Weights of a small self-supervised image encoder.
Data: trained on photos of plants and fungi (iNaturalist), 57.8 epochs.
Rows from block 3 of a small self-supervised image encoder, named by matrix and row number. Rows with one number within an expert belong to one neuron, the router's apart. Each number is 128 + 24 x the weight over its row's rms, rounded and kept within 0 to 255. All counts start at 0.
After each expert's rows are labels from the 100 images, of 14848, where the router gives the expert most weight on average: "patch colour" is the nearest of a few named colours to the mean colour under the peak. Only what is clearly more common there than usual is listed. The data: photos of plants and fungi (iNaturalist). In brackets: how many of the 100.
# router: slot weights (model.blocks.3.mlp.router.weight, 8x128), inputs 0-127
# up: expert up (model.blocks.3.mlp.up, 8x128x128), inputs 0-127
# down: expert down (model.blocks.3.mlp.down, 8x128x128, transposed), outputs 0-127

# expert 0
router.0 [154 140 159 109 114 127 140 136 104 126  94 161 148 127 174 140 126 142 148 119 187 158 144 122 150 137 137  81 111 104 143 120 115 161 121 102 143 138 101 158 161 122 121 119 119 109 133 140 117 108  89  89 153 126 127 164 124  89 132 121 165 115  93 156 152 100 142 119 147 142 148 118 143  97 129  94 139 104 137 157 179 120 125 158 125 144 100 138 111 141 110  68 123 121 166 105 118 112 111 174 143 173 122 154 156 128 168  72 116 160 120 131 172  95 102 129 100  92 125 152 131  95 136 131 142 154 158 143]
up.0 [139 145 169 129 112 114 125 140 141 163 137 166 135 103 140 148 160 133 135 162 150 143 132 153 155 136 171 126 114 133 163 116 123 125 139 131 155 172 101 107 109 107 121 107 165 131 108 110 144  88 154 101 164  97 100 129 124  95 154 153 115 128 110 163 180 137 124 154 129 144 120 117 101  77 158  96 101 105 161 131 146 134 126 163 110 102 152 127 147 122  82 104  99 122 107 159 107  91 116 120 119 171 146 121 116 121 122  95  88  98 115 129 128  87 102 105  90  82 151  86 154 146 115  88 123 156 123 109]
down.0 [139 140 134 111 122 109  93 145 118 116  89 151 114 124 126 105 133 145 177 133 154 137 103 135 176 167 159  62 127 129 130 107 132 109 151 141 138 142 125 123 141 140 113  98  98 119 139 131 113  97 133 105 169 129  99 133  96  94 119  93 138 141 110 158 151 129 125 171 158 145 129 125 129  93 145 131 131 124 123 161 138 123 108 200 115 130 140 147 112 153  93  91 135 114 178 125  97 113 138 131 132 192 147 128 155 140 128 113 123 119 109 148 166 104  86 157 122  75 144  72 152  95 119 108 129 160 135 106]
up.1 [148 147 164 133 111 115 127 138 134 157 147 167 128 103 129 141 166 129 142 169 127 145 125 176 150 115 179 133 113 123 148 135 130 132 148 150 152 171  99 113 100 113 124  86 151 132 108 119 145 112 149 108 160 101  89 143 137 102 163 152 120 122 119 161 175 138 140 175 141 138 121 130  90  86 136  89  98 107 161 136 144 129 118 151 106 110 129 127 139 140  90 114  95 122  97 160 103  92 130 104 132 160 144 125 123 107 101 105  97  89 116 107 125  91  99 103  89  92 146  94 155 149  97  82 135 155 119  99]
down.1 [151 141 112 122 115 108 106 137 114 134 101 153 105 107 132 112 150 160 195 139 137 138 117 151 177 152 170  56 133 135 144 107 129 107 139 151 120 123 111 122 134 125 104 109 100 109 120 116 122 103 141 112 169 130 110 147  89 110 117  85 138 144 133 161 139 139 130 172 163 133 134 118 145 110 137 126 132 145 141 159 122 109  98 197 107 125 133 153 122 144  91 122 112 122 170 133 114 125 148 123 139 201 131 108 155 149 128 126 116 115  96 126 161 137 104 146 120  86 156  67 159 104 101  90 142 147 131 111]
up.2 [154 154 150 145 116 119 133 146 136 160 150 151 114 116 112 134 151 137 154 156 123 133 132 185 144  99 175 132  97 129 153 139 106 118 150 145 156 162  98 113  77 134 128  61 146 138 114 111 136 129 159 117 142 111  87 131 130 116 174 159 116 125 125 150 173 146 134 178 155 117 130 124  88 102 141  98  92 101 161 160 131 144 112 139 115 114 119 135 148 141 103 123  84 108 100 175  93 103 132  98 136 153 141 117 116 109  94 122 124  93 109 116 119 109 100 108  87 115 140  97 153 148  97  88 141 138 109  88]
down.2 [142 137 110 134 103 108 107 137 126 138 100 146 109  94 135 123 148 182 194 126 145 122 169 153 167 136 178  57 143 133 131 115 134 114 140 141 113 134 100 122 129 116  94 111 114 107 121 115 130 117 145 113 146 141 117 136  99 121 114  85 135 143 140 149 141 136 133 167 154 127 126 109 140 126 143 114 141 148 159 182  91 114  83 169 117 134 134 150 107 142  93 142  92 115 170 139 116 122 157 109 140 212 133  97 154 151 118 145 126 123  95 129 140 140  96 126 118 102 150  79 154 128 101  86 141 126 129 121]
up.3 [178 174 146 141 124 141 112 151 115 137 149 147  83 136 134 134 150 157 167 150 165 119 157 190 141 113 165 105  93 122 142 121 104 127 139 135 173 162  67 119  93 145 109  71 152 128 100 128 148 123 136 106 144 111  89 134 122 121 168 156 118 134 116 141 194 134 148 162 133 118 129 122  95  88 120 100 132 103 134 164 125 139 126 135 116 129 117 126 140 133 105 118 117 106 118 179  93 108 128 109 135 170 142 108 124 110 119 108 133  88 101 121 124 115 103 103  90 106 121  95 146 128 113  83 131 142 128 115]
down.3 [140 149 130 141 108 113  99 118 126 132 112 157 105 108 129 132 131 170 182 142 156 127 146 136 175 145 164  37 144 133 141 109 133  92 135 138 139 136  96 111 147 129  94 109 120 112 122 120 125 117 147  97 146 133 107 138  85 121 110  95 129 147 144 144 154 157 141 181 139 138 137 112 139 108 134  99 138 141 144 188 110 104  99 158 112 131 120 145 116 118  84 131 113 117 155 125  99 126 163 125 146 207 149 116 156 150 130 136 125 103  89 123 130 137 114 147 113  98 155  83 159 103 114  83 147 134 127 129]
patch colour: white (48)

# expert 6
router.6 [133 139  89 145 127 115 126 132 125 131 135  86 128 177 142 119 114 174 141 115 118  99 142 130 126 149 146 124 118 116 115 130  96 144 119 135 165 105  93 121 150 128 109 140 107  90 134 137  92 137  77 130  84 130 115  96  99 180 103 165 140 114 105  96 168  98 131 138 152 108 170 136 162 123 116 150 145 135 119 159 152 173 180 116 154 162 116 125 124 154 151 121 127 169 126 179  91 143 151 110 169 129 150  98 124 123  98 120 132 158 121 141 114 168 133 144  91 148 120 136  93 119  92 139 142  66 119 115]
up.2 [109 131 160 133 153 136 133  68 124 144 107 153 158 122 165 118 135 127  91 128 143 129 141  80 148 129 156 137 137 110 146 159 118 132 107 130 102 123 153 123 160 102  69 156 149 141 121 104 133 107 118 108 152 115 143 155 118  94 102 118 137 143 107 134 180 139  68 100 100 101 114 107 116 102 132 113 123 116 146 119 183 127 145 150 131 134 160 108 122 115  97  90 152 114 133 103 115 130 166 152 194 163 163 144 132 139 155 106  98 112 156 157 148  98 106  79 125  98 125 129 139 100 142 123 140 143 166 103]
down.2 [114 121 175 119  73 137 117 158 139 125  73 141 151 157 114  91 109 120  93 150  91  90 120 144 108 154 104 164 165 157 111 131 116 107 138 124 118 148 191 154 126 163 134 153  96 106 138 191 131  98 151 139 122 133  84  99 105 145 156 166 113 116  99 142 122 132 132  84 115 112 121 144 109 130 120 130 131 130 126 110 153 124 152 169 145 132 120 116 121  91 134  98 121 122 117 149 127 116 106 156 133 100 147 129 116  97 145 146 130 163 122 176 140 137 115 121  85 157  91 164 111 121 166 140 115 134 140  82]
up.3 [165 158 187 120  68 128 118 140 119 130 117 141 168 124 151 137 114 112  89 153 162 198 108 111 111 149 123  92  79 159  97 160 129 137 139 105 152 132 126 155 124 110 129 115 128 117 113 107 116 106 127 103 145 128 160 148 132 119 147 135 150  87 128 129 118 126 135 137 119 191 111 119 128 137 130 129 107 122 141  90 125 124 125 127 138 128  95 109 154  96  83 111 117 188 145  88 111  79  82 167  94 119 133 136 137 154 166 113 106 151 113 113 180 108 134 119 111 131 122 122 129 152 151 130 123 144 141 160]
down.3 [128 103 145 144 136 142 143 120 120  89 131 125 187 138 113 164 112 115 105 121 186 198 113  97 148 167  52 108 155 103 142 121 142 129  87  96 152 120 156 163 186 108 135 156 127 112 129 124 127 141  89 138 150 120 114 137  95 130 122 131 145 127 100 113 140 105 119 115 151 126 144 121 157 126 120 114 124 112 120 120 133 144 148 171 150 123 148 129 129  61 135 118 144 133 148  64 135  84  98 114 131 112 137 137 133 147 128 121 124 144 121 125 128 100 155 116 134  85 129 156 121  85 149 134 132 149 165 148]
up.4 [190 154 121 150  80 117 116 157 125 127 129 115 126 133 126 133 115 142 125 164 131 169 117 182  78 145 113  89  83 116  83 143 119 129 136 125 161 127  79 127 111 125 172  86  92  98 134 126 121 137 131 131 107 128 141 116  94 165 164 150 120  98 149 120 124 137 155 171 184 151 150 163 142 141 142 138 105 139 142 120  99 136 125 102 146 119 100 135 131 140 147 152 111 170 118 123  93  92 105  98 105 111 116  68 133 133 113 144 139 143 116  92 131 150 153 167 103 153 118 134 120 142  91 144 135 120 109 121]
down.4 [100 132 126 102 110 142 139 144 147 147  95 100 111 131 109 105 140 104 101 118  94  87 108 152  91 126 114 187 158 184 112 135 134 116 148 120 117 103 171 159 124 152 138 144 134 153 138 157 120 111 146 135 118 105 136  78 163 149 144 146 123 123 116 152 103 110 117  64  72 116 103 136  98 152 129 153 140 143 112 106 164 141 148 129 125 157 126 131  98 132 148 126 134 109 114 160 160 182  98 166 118  94 120 157 101 108 112 147 126 166 138 167 144 152 113 114 123 169 111 136 123 139 150 138  95  78 108 125]
up.5 [137 140 179 128 127 129 142 139 128 125  96 158 156 115 142 144 148 111 136 143 151 177 106 107 147 141 157  85 102 122 123 128 105 146 124 128 149 142 148 148 137 108 142  98 128 138 110 100 139  88 120 106 166 119 140 169 149 105 134 103 140 110  95 160 142 126 151 165 154 178  70 103 111 105 124 107 102  86 127 100 146 129 102 153 104 113  96 129 154 129  84  97 118 150 150  89  94  65  82 158 131 164 130 125 136 135 141 109 140 141 113 123 147  98  88 102  92 104 138 124 133 140 134 134 119 160 178 145]
down.5 [134  85 132 138 123 128 153 133 130 146 111 125 160 140 131 150 142  76 135 152 174 164 118 116 148 171  98 119 137 124 174 120 112 121 109 130 153 121 146 152 196 105 152 134 104 111 111  74 124 108  99 132 131 128 134 155  72 143 127 125 149 125  99 111 126 127 137 116 143 136 153 102 111 134 132 105 128 123 114 126 155 132 169 161 129 135  68 141 184  67 123 129 131 142 161  95 109 121  90 112 152 148 128 145 141 155 127 119 161 158  83  88 154 129 142 126 114 112 112 141  97  67 120 125 138 139 144 151]
patch colour: grey (79)

# expert 2
router.2 [143 162 171 151 140 125 157 120 107 126 108 159 111 127 160 123 160 100  98 110 131 110 113 138 156 138 151 159 102  82 145 117  96 183 132 139 113 148 101 140 127 120 110 118  98  97 154 135 159 124 115 131 148 148 135 177  88  95 131 139 133 155 111 146 150 150 128 139 125 136 141 129 157  93 116  83 111 111  94 149 148 123  98 152  95 123  98 142 118 137 104  95 152  94 144 122  37 109  98 143 141 167 107 127 148 115 157  88 142 124 133 108 161 100 102 144 107 105 132 123 157 127 137 158 141 169 132 111]
up.2 [104 123 149 134 142 169 124  84  97 118 114 134 115 109 165 121 120 128  73 140 122 121 148 117 123 129 128 109 113 119 117 130 103 167 122 100 116 128 140 159 146 141 155 178 153 137 132 172 159 138 121 151 136 164 138 155 108 112 118 164 139 172 128 118 121 143 135 117  78 124 138 113 133 113 128 107 116 142 104 131 147  73 115 132 130 133 114  62 100 101  85 112  86 123 103  55 119 120 140 175 112 139 133 161 165 104 160 104 154 112 115 148 125 118 142 127 135 123  94 149 141 136 197 114 165 136 134 142]
down.2 [109 157  86 126 116  82 101 163 159  89 164 135 132 155 111 115 133 128 154  99 131 130 107 139 155 148 138 160 109  94 114 112 178 123 126 151 109 152 104  98  93  95  89 114 113  99 165 124 113 128 136 108 166 113 142 120 125 126 120  72 134 126 139 161 111 100 127 102 156 127 138 142 146 155 115 131 141 105 128 129 126 159  91 181 101  93 157 149 155 157 159 118 153 128 154 135 156 117 104 136 113 129  96 115  79 135 120 166 104 107 190 148 137 105  91 133 138 125 160 126 147 125  98 147 133 140 144  89]
up.3 [104 153 146 150 130 147 147  83 128  93 140 140 101 113 158 135 122  81  98 178 117 108 110 121 126 149 144 168 101 101 134 104 111 174 123 171 144 120  89 113 142 135 136 117 135  99 130 143 144 125 134 129 147 139 136 185  84 106 110 139 132 139 104 132 124 144 140 106 124 172 160 115 154 119  71 109 161 126 100 143 143 113 143 141 121 134 131  89  94 105 115  98 109 143 103 149  86 127 127 172 117 134 162 196 138  98 172 110 127  90 147 101 126 124 113 159 115 118  97 141 140 131 166 132 160 148 133 105]
down.3 [123 158 106 139 112  96 126 152 155 152 122 144 153 171 102 122 144 141 178 148 116 134 122 142 151 144 118 104 135 116 144 135 156 123 127 160 141 145 119 100 124 107  78  62  74 104 139  99 126 133 140 100 147 132 109 152  77 136 138  81 117 143 130 118 138 125 135 155 156 135 107 144 102 143 127 116 132 121 130 157 108 162  78 182  98  98 129 169 126 139 133 132 154 138 139 122 120 122 124 114 135 158 162  93 132 116 109 170 116  70 129 128 141 126  93 141 156 114 122  85 160 116  89 109 124 128 159  71]
up.4 [115 114 169 108 104 124 126 133 128 142  99 170 154  97 160 163 150 116 141 162 162 152 114 148 177 135 149 107 110 100 149 124 143 145 144 110 148 157 138 111 119 102 111 118 156 147 106 140 134 102 143  93 175 103 117 154 136  83 143 135 134 108 106 164 149 121 112 153  95 155 109  99 122  91 134 102 110  95 134 137 164 120 118 162  99 118 148 131 139 112  92  83 123 126 129 115 119  99  99 152 127 165 149 147 137 129 161  84  98  97 102 107 131  85  94 104 103  83 135 139 160 138 159  90 129 170 141 113]
down.4 [154 117 143 112 155 104 128 139  94 140 132 157  76 138  88 135 144  93 151 119 170 113  89 137 187 162 165 132 141 134 119 115 122  91 165 119 156 148 112 154 166 154 151  94 130 141 126 130 103  98 120 124 144 113 111  98  92 143 144 130 125 181 110 162 145 127 152 156 122 132 116 115 121  90 156 106 132 123  73 138 147 149 122 152  99 153 100 158 138 147 131 111 156 110 170 137 139  93 101 121 106 174 127 129 139 137  98 159 114 154  98 136 138 101 130 129 132  91 149  85 122  95 126 134 106 173 109 152]
up.5 [140 183 142 135 132 143 118 106 111 102 128 143  88 101 130 125 112 122 109 151 138 129 121 140 130 142 158 109  84 112 136 130 122 144 148 163 130 134 105 137 122 137 157 132 158 116 104 121 159 124 132 128 148 127 111 174 105 101 133 126 133 152 127 135 129 141 144 103 116 173 157 120 129 113  99 106 135 118  93 179 139  90 104 135 123 114 138 109  99 105 108 108  92 119  88 105  92 126 116 190 118 137 164 184 155  77 160 111 158 101 135  96 127 118 103 162 112 124  80 187 143 162 168  99 169 145 152 120]
down.5 [145 155 103 132 121  89 114 159 144 139 154 155 131 191  95 121 134 120 178 127 143 140 134 140 172 156 125 116 141 115 125 130 152 120 142 167 149 128 104 112 128 111  79  66  93 104 145  92 116 130 129 107 161 127 114 125  79 128 137  77 128 151 125 127 130 106 137 142 156 134 119 135 109 147 136 119 141 118 128 153 115 161  74 188  91 112 143 169 126 153 141 120 158 129 163 124 128 110 109 121 115 158 140 102 117 128 108 169 105  90 139 143 122 122  91 133 135 103 145  85 157 110  93 118 116 154 145  80]
patch colour: black (51)

# expert 1
router.1 [ 94  78 137  97 110 148 157 143 117 112 107 155 140 130 156 176 160 110 141 123 160 162 108 158 142 125 144 104  86 103 124  88 163 153 113  91 154 146 125 154 132 143 143 121 157 131 113 142 149 107 131 113 156 112 167 169 161 107 129 158 130  86 108 149 100  99 128 147 106 162  81  79 122 106 151 117 156 135 116 109 151 132 122 150 112 128 124 120 141 113  92 112 111 124 119 122 180 112  96 146  97 126 117 166 134 132 153 107 123 122  61  97 140 107 110 155 119 114 117 142 153 114 132 151  92 151 124 169]
up.0 [163 173 140 147 114 153 115 129 103 155 137 152  73  81 143 122 139 152 105 147 125 129 138 168 134 130 188 119  70 114 128 136  97 123 134 141 114 158 103 129 129 142 153 138 145 140  95 134 156 124 159 123 144 130 132 155 115 103 134 151 125 116 144 149 158 181 172 160 119 106 166  91 133  96  97  91  84 111 125 140 129 106 104 136 104 100 146  97 133 111 104 114  71 114  79 123  88 110 143 125 126 146 157 137 142  81 142 113 112 124 117 126 152 107 110 127 107 116 101 138 158 149 123 129 168 151 109 104]
down.0 [130 138 128 119 100 103 104 145 149 132 123 171 120 149 122 122 125 162 163 145  89 129 149 158 150 162 152  83 106 122 156 119 110 100 141 141 116 154 100  81 137 126  74 144  87  96 131 113 111 113 184 111 114 135 130 119 100 113 111 112 132 132 180 118 168 160 165 176 167 111 143 115 126 136 142 118 137 158 135 140 112 127  75 156  93 107 131 139 123 158  89 144 111 118 115 130  97 122 137 131 133 182 126 111 126 116 136 152  97 123  90 161 147 129  74 142 138 124 138  79 135 122 113 122 123 175 135 104]
up.1 [157 174 134 134 116 152 104 147 103 170 142 145  95 106 127 123 148 160 130 152 124 125 132 182 142 122 185 129  81 122 141 146  85 127 139 164 111 152 111 118 111 132 150 112 118 129  91 124 135 128 160 117 141  97 112 150 111 114 139 149 134 109 135 150 152 153 160 174 141 131 130 127 106 100  92 102  93 116 133 144 142 116  96 143 104  69 126 125 123 135 119 114  89  95  64 121  92 112 144 102 137 147 174 137 145  96 122 119 144 131 102 119 135 115 105  90 119 118  98 133 166 129  98 103 173 145 108  78]
down.1 [139 151 122 138 112 105 116 144 142 150 125 174 117 143 116 123 128 145 155 144  78 130 150 161 157 141 147  91 120 119 148 124 115 102 133 148 103 157  99  94 113 133  54 116  94 107 147 110 116 141 185 108 124 132 116 129 117 116 123 109 123 132 182 128 161 162 163 181 162 107 143 127 121 129 134 120 133 153 126 148  95 122  70 161  88 110 115 144 116 141  96 154  96 113 100 129 107 144 150 111 142 181 140 109 133 107 122 156 130 125  86 150 138 124  79 146 132 130 136  80 153 138 106 117 132 174 126 102]
up.2 [162 184 132 137 120 159 116 144  98 160 139 145  78  94 130 116 155 162 134 140 117 118 137 189 141 126 186 117  79 122 142 141  88 126 145 155 113 160 104 127 110 136 143 118 134 132 101 131 144 128 149 116 142 107 112 143 118 112 141 147 126 128 132 152 151 156 160 174 123 128 137 127 112  99 103 100 109 114 119 145 137 117  97 142 102  90 147 124 128 120 119 116  84  84  54 143  90 117 140 108 140 145 165 128 137  74 123 121 137 141  94 126 132 112 103 110 114 116 104 133 170 142 104 116 166 143  97  80]
down.2 [138 147 129 134 112 106 114 143 145 148 129 171 117 143 113 119 121 154 159 142  72 123 161 159 157 145 150  83 119 123 152 123 115 100 134 146 113 156 100  87 119 132  63 123 105  99 136 114 114 126 186 108 125 128 118 122 108 110 119 114 123 139 184 127 165 166 160 178 160 116 142 122 117 125 127 112 136 144 130 147 100 130  64 152  97 107 126 146 119 140 100 154 100 110 103 142 103 138 142 118 138 183 143 113 133 100 127 161 124 122  92 156 136 125  66 141 132 131 138  83 155 136 106 114 137 167 125  98]
up.3 [164 181 134 131 119 156 109 144 102 163 132 145  82  91 131 119 153 154 140 139 125 124 134 192 143 123 186 125  84 119 141 138  89 130 145 167 111 156 116 128 114 138 152 116 128 137  93 133 142 129 155 120 141  99 110 149 109 117 137 139 124 119 135 151 150 160 160 175 134 129 126 118 111 101 106  99 114 115 120 148 140 112  99 143  98  82 138 119 124 121 118 117  76  84  62 127  92 114 137 104 139 146 167 133 143  78 124 118 139 142 104 120 136 113 102 105 118 118 100 133 173 136  99 113 164 146 102  83]
down.3 [136 145 129 138 112 101 112 142 145 145 127 172 120 142 115 118 125 149 159 150  77 131 158 160 157 146 148  85 118 120 149 125 115  99 134 147 106 153 103  90 116 132  54 121  96 106 141 111 114 124 188 105 123 131 118 124 116 114 125 109 125 136 181 125 162 165 162 177 159 112 146 125 120 130 131 122 134 149 131 145  94 124  67 155  93 111 117 146 116 143  96 159  98 116 102 133 104 141 144 113 141 184 138 109 130 104 125 159 121 125  93 151 137 125  73 143 133 132 137  81 153 134 105 114 133 170 124  99]
patch colour: black (27); white (26)

# expert 3
router.3 [106 109 167 120 111 111 126 117 148 139 113 170 156 132 189 164 160 148 132 136 153 107 147 134 147 125 172 109 127 134 139 112 120 139 102  84 126 145 114 105 152 100 118 146 115 103 123 158 132 136 128  98 157 108 131 139 149  93 132 168 136 103  88 140 134 124 168 126 129 135 117 101 163 101 119 107 110 115 133 120 168 102 135 153 122 125 117  95 160 118  86  89 119 137 102 147  96 109 125 156 167 146 172 145 111 149 193  96 141 114  69 133 165 108 110 104  89 101 133 141 145  98 138 118 125 163 153 100]
up.2 [136 187 134  69 112  85 124 180 132 106 107 131 152 124 137 138 113 145 115 120 133 115 115 117 130  90 114 118 124 125 100 145 143 136 158 120 152 131 165 111 104 143 127 114 100 117 148 166  87 144 108  62 124  90  92 129 103 127 138 117 181  67 109 126 149  57 128 117 118 124 101 158 142 131 101 132  85 115 146 119 140 149 113 117 156 163 138 165 144 136 148 126 195 111 146 124 141 138 124 137 167 116 103 120 116 126 135 130 169 103 169 118 115 126 123 143 122 128 162 160 135 157 119 127 126 127 134 132]
down.2 [131 123 122 138  98 118 146 118 138 150 150 161 119 125 120 115 142 155 108 105 115 110 175 106 169  85 145 119  89 125 129 139 141 118 130 135 143 170  70 112 102 150  97 145 120  85 123 111 106 161 117 139 117 141 121 120 121 108 139 187 140 132 156 141 143 129 158 163 146 104 145 163 107 137  70  81 106 116 159 131 112 154  85  88 141 116 100 137 165 148 126 173 117 113 137 152 117 151 171 117 163 125 143  99 128 144 103 141 108 169  98 122 157 126 115 115  94 121 131 113 116 126  84 137 190 146 118 105]
up.3 [194 224 133 106  83  74 103 194 124 128 107 132 122 160 160 148 123 152 114 125 147 118 108 139 134 119 118 128 126 124  95 126 130 153 198 147 166 129 123 128 136 145 172 122  70 141 123 147  97 130  87 117 130 104 134 120  84 127 152 122 165 105 101 138 144  83 124 125  81 129  89 144 120 115 121 124  94 130 124 140 130 141 137 123 146 179 131 139 136 116 154 121 156 134 130 115 134 134 119  85 140 121  96 124 133 121 123 121 159 135 149 140 128 122 133 119 120 122 130 155 117 135 119 129  99 131  94 126]
down.3 [147  97 126 126 112 116 106 135 117 125 144 178 118 157  93 116 124 134 143 126 130 117 166 110 197 100 125  77 133 140 132 113 157  85 158 123 150 167  92 129 113 184 100 114  97 135 128 126  89 180 151 121 150 135 105 110 127 109 177 142 134 126 169 135 134 146 145 163 137 123 147 165  96 114  98 106 112 137 142 126  86 119  66  91 129 125 105 129 152 122 115 167 113 117 148 119 144 134 155  95 129 143 121 121 146 128 122 155 127 159  94 130 150 110 119 124 109 129 151 103  99 137  96 121 156 189 129 131]
up.4 [117  82 126 151 151 186 173 108 117 128 133 147  50 138 115 140 166 104 121 116 124 140 127 170 141 165 138 114 103 120 156 119 111 137 110 147 123 147  87 148 166 143 140 128 129 153 135 120 157 120 110 155 139 161 132 132 160 110 131 148 121 182 128 134 117 158 132 146 134 127 122  91 132 112 146 114 167 121  88 123 140 124 119 143  86 114 127 112 118  81 102 112  57 125  94 120 119 116 116 145 132 144 141 118 132 129 123 107 110 188  60 127 158 120 130 103 100 110 123 105 159 131 134 127 127 147 167 155]
down.4 [153 114 129 137 100  86 106 141 148 156 127 167 115 148 116 146 124 161 150 141 120 125 142 136 187 152 142  69 152 161 145 119 150  84 155 110 120 164  99 107 175 141 111 105  72 156 117 123 101 142 160 106 170 125 112 127 127  96 138 111 129 120 158 127 132 152 192 176 144 131 133 138 131 111 109 114 115 115 119 140 104 103 101 120  97 113 127 126 143 117 108 133 112 138 131 125 116 112 120  85 153 156 156 133 122 144 142 151 119 104  84 122 185 124  99 134 145 113 149  92 125 125 118 100 135 198 129 112]
up.5 [135  98 134 143 136 149 155 103 117 115 139 142  75 149 134 130 140  58 124 129 133 157 111 154 144 169 141 155 103 102 145  97 108 148 122 169 132 128  87 156 158 131 149 117 146 113 107 116 168  98 123 169 140 135 150 153 119 115 101 145 110 168 131 135 127 169 114 140 140 139 144  70 106 117 112 111 171 124  68 155 145 107 123 149  93 156  90 107  97 114 114 118  77 100 113 122  94 124 152 170 125 148 153 141 140 108 151 111 127 138 105 111 172 121 110 161 111 118 102 103 135 110 139 136 168 148 135 136]
down.5 [171 126 136 155  91  78 112 134 151 160 122 178 120 147 114 136 140 161 142 132 121 136 128 146 181 148 142  69 144 140 144 125 154  95 152 116 122 158  98 108 148 128  87 102  64 143 134 119 119 142 148 107 175 130 113 134 119 113 155  99 114 103 156 133 131 153 188 177 164 124 140 146 141 117 109 106 108 105 125 144 105  96 100 113  94 108 123 120 138 121 106 139 110 145 130 112 110 101 120  83 150 153 152 120 121 150 130 151 117 115  96 118 182 123 102 142 128 113 141 104 133 131 106 102 138 181 129 100]
patch colour: black (91)

# expert 5
router.5 [142 147 189 123 124 131 155 133  99 137  91 171 138 117 167 147 149 112 118 137 146 136 119 138 152 137 161 131 106  84 129 127 101 177 127 133 134 161 116 137 115 113 115 122 118  82 164 141 145 107 121 106 151 129 141 172  91  86 151 152 142 131  98 155 141 133 139 133 141 156 131 137 164  95 124  70 114  97 110 135 165 139  97 157 107 118 103 137 130 137  95  88 144 106 152 127  68  93 104 159 134 155 128 138 158 117 157  85 130 121 109 119 150  93  99 135  89  98 131 131 154 115 137 140 126 172 147  98]
up.2 [136 122 164 139 118 134 145 132 109 156 113 166 115  81 139 161 162 118 138 167 137 151 117 171 155 141 163 109  95 118 158 108 121 134 135 129 146 173 104 138 125 116 124  90 161 147 114 107 162 103 154 100 159 118 118 155 153  90 152 138 125 137 111 159 154 145 124 160 123 140 118 102  98  89 135  84 113  90 126 140 149 121 103 156  88 113 140 119 138 116  82  98 114 118  99 128  99 101 107 157 125 162 154 146 143 107 133  97 113 105  75 121 145  95  94 106  89  97 121 101 163 131 140  94 124 168 142 102]
down.2 [127 120 135 111 111 100 117 168 136 163 124 170 114 140 101 128 139 133 201 157 140 118 121 137 172 156 156  77 147 150 130 117 126  90 132 141 149 133 130  94 143 132 130  99 122 108 122 120 100 100 155 115 135 128 131 115  74 134 135  91 128 162 127 133 127 129 149 166 171 145 113 123  99 120 155 107 150 140 145 144 123 130  91 184  92 119 131 146 129 135 103 121 121 123 169 122 135 121 124 154 102 172 141 138 124 130 117 176 107 107  65 166 134 139  84 123 119 113 159  70 130  99 124  98 133 171 136 103]
up.3 [128 131 175 118 109 120 131 136 124 143 114 180 140 105 149 153 165 131 146 154 166 148 115 142 160 140 160 102 108 105 158 118 135 145 130 123 153 175 122 119 125 105 120 110 140 136 114 119 148 101 131  99 178 106 108 148 133  77 147 129 132 122 106 174 157 127 122 160 129 150 110 110 120  74 135  94 116  92 129 146 153 116 111 159  91 115 143 133 140 116  89  82 128 129 130 130 113  93 110 151 146 173 144 134 129 127 158  72 109 109 119 106 142  75  97 111  87  78 144 123 157 128 136 105 129 180 150 114]
down.3 [171 104 150 113 148 116 117 160  78 120 124 178 105 136 103 109 107 113 179 152 154 149  78 129 150 179 165  92 133 116 129 115 108  87 159 113 144 150 114 138 149 161 146 107 127 142 119 136 113  83 147 116 132 125 125 106  79 140 163 116 125 156 103 149 150 146 148 170 150 138 140 114 140  98 177 105 125 113  90 141 122 126 127 168 121 141 108 127 127 133 111 108 144 123 177 119 123  94 108 136  86 170 120 149 160 129 132 134 122 135 104 144 142 107 123 157 101 102 150  86 119 106 144 128 113 180 115 147]
up.4 [152 127 152 151 121 136 157 131 109 165 115 163 112  85 141 150 155 124 134 151 126 151 126 175 144 136 179 114  80 133 155 123 111 124 118 132 139 172  92 141 135 122 115  89 157 153 115 103 160 112 145 104 153 126 120 156 157  96 152 147 122 140 115 154 157 160 134 159 134 124 131 114  96  92 137  82 120  87 132 147 143 127  97 147  97 113 138  99 138 116  89 101  93 115  93 122  93 114 124 151 146 165 161 144 140  93 118  97  93 110  79 128 151 100  88 104  87 104 122 102 149 126 139 106 141 161 152 106]
down.4 [129 132 128 117 107  84 110 162 152 164 122 168 122 141  99 133 142 132 193 164 130 130 136 139 165 150 158  82 145 142 123 124 139  94 136 143 142 142 117  88 127 120 106  94 109 107 130 115 103 108 167 109 136 128 132 120  80 144 136  93 124 147 144 134 135 134 145 174 174 141 111 136 107 129 156 107 144 127 151 154 111 136  84 183  83 113 132 155 128 141 112 140 126 121 165 113 131 123 134 140 119 169 146 122 119 145 110 185 111  93  84 148 143 138  78 125 126 123 163  80 134 111 111  89 136 159 138  94]
up.5 [101  99 156 141 115 129 153  94 123 144 105 158 132  60 150 157 149 114  94 163 125 145 116 135 139 147 152 110 110 118 146 112 136 152 115 117 138 156 133 137 130 112 121 114 173 136 126 137 177 104 156 113 154 138 126 187 138  98 127 136 117 143 120 147 134 158 125 141  98 142 155 105 115  98 140  84 120 103 133 136 151  88  99 151  97 115 127  82 124  96  73 102  97 121 109  99  94 112 105 177 124 151 158 169 139 114 159 103 118  98 101 107 154 102 100 132  99 103 125 125 166 130 168 109 139 162 143 111]
down.5 [129 111 113  97 110 100 103 166 145 138 123 154 116 148  94 114 159 127 192 156 146 112 126 130 136 152 165 120 148 165 132 132 127  94 130 152 146 129 150 100 138 136 155 129 111 122 126 122  88 121 144 130 129 126 153 104  85 142 144  87 134 133 107 126 114 103 143 134 187 132 108 140 120 145 154 130 152 159 164 129 133 140 111 172  98 106 135 137 137 162 100 112 124 140 163 127 159 110 115 163  74 145 111 146  96 134 101 168  83 104  86 178 142 143 115 100 121 125 172  77 110  92 129 102 110 164 144 125]
patch colour: black (26)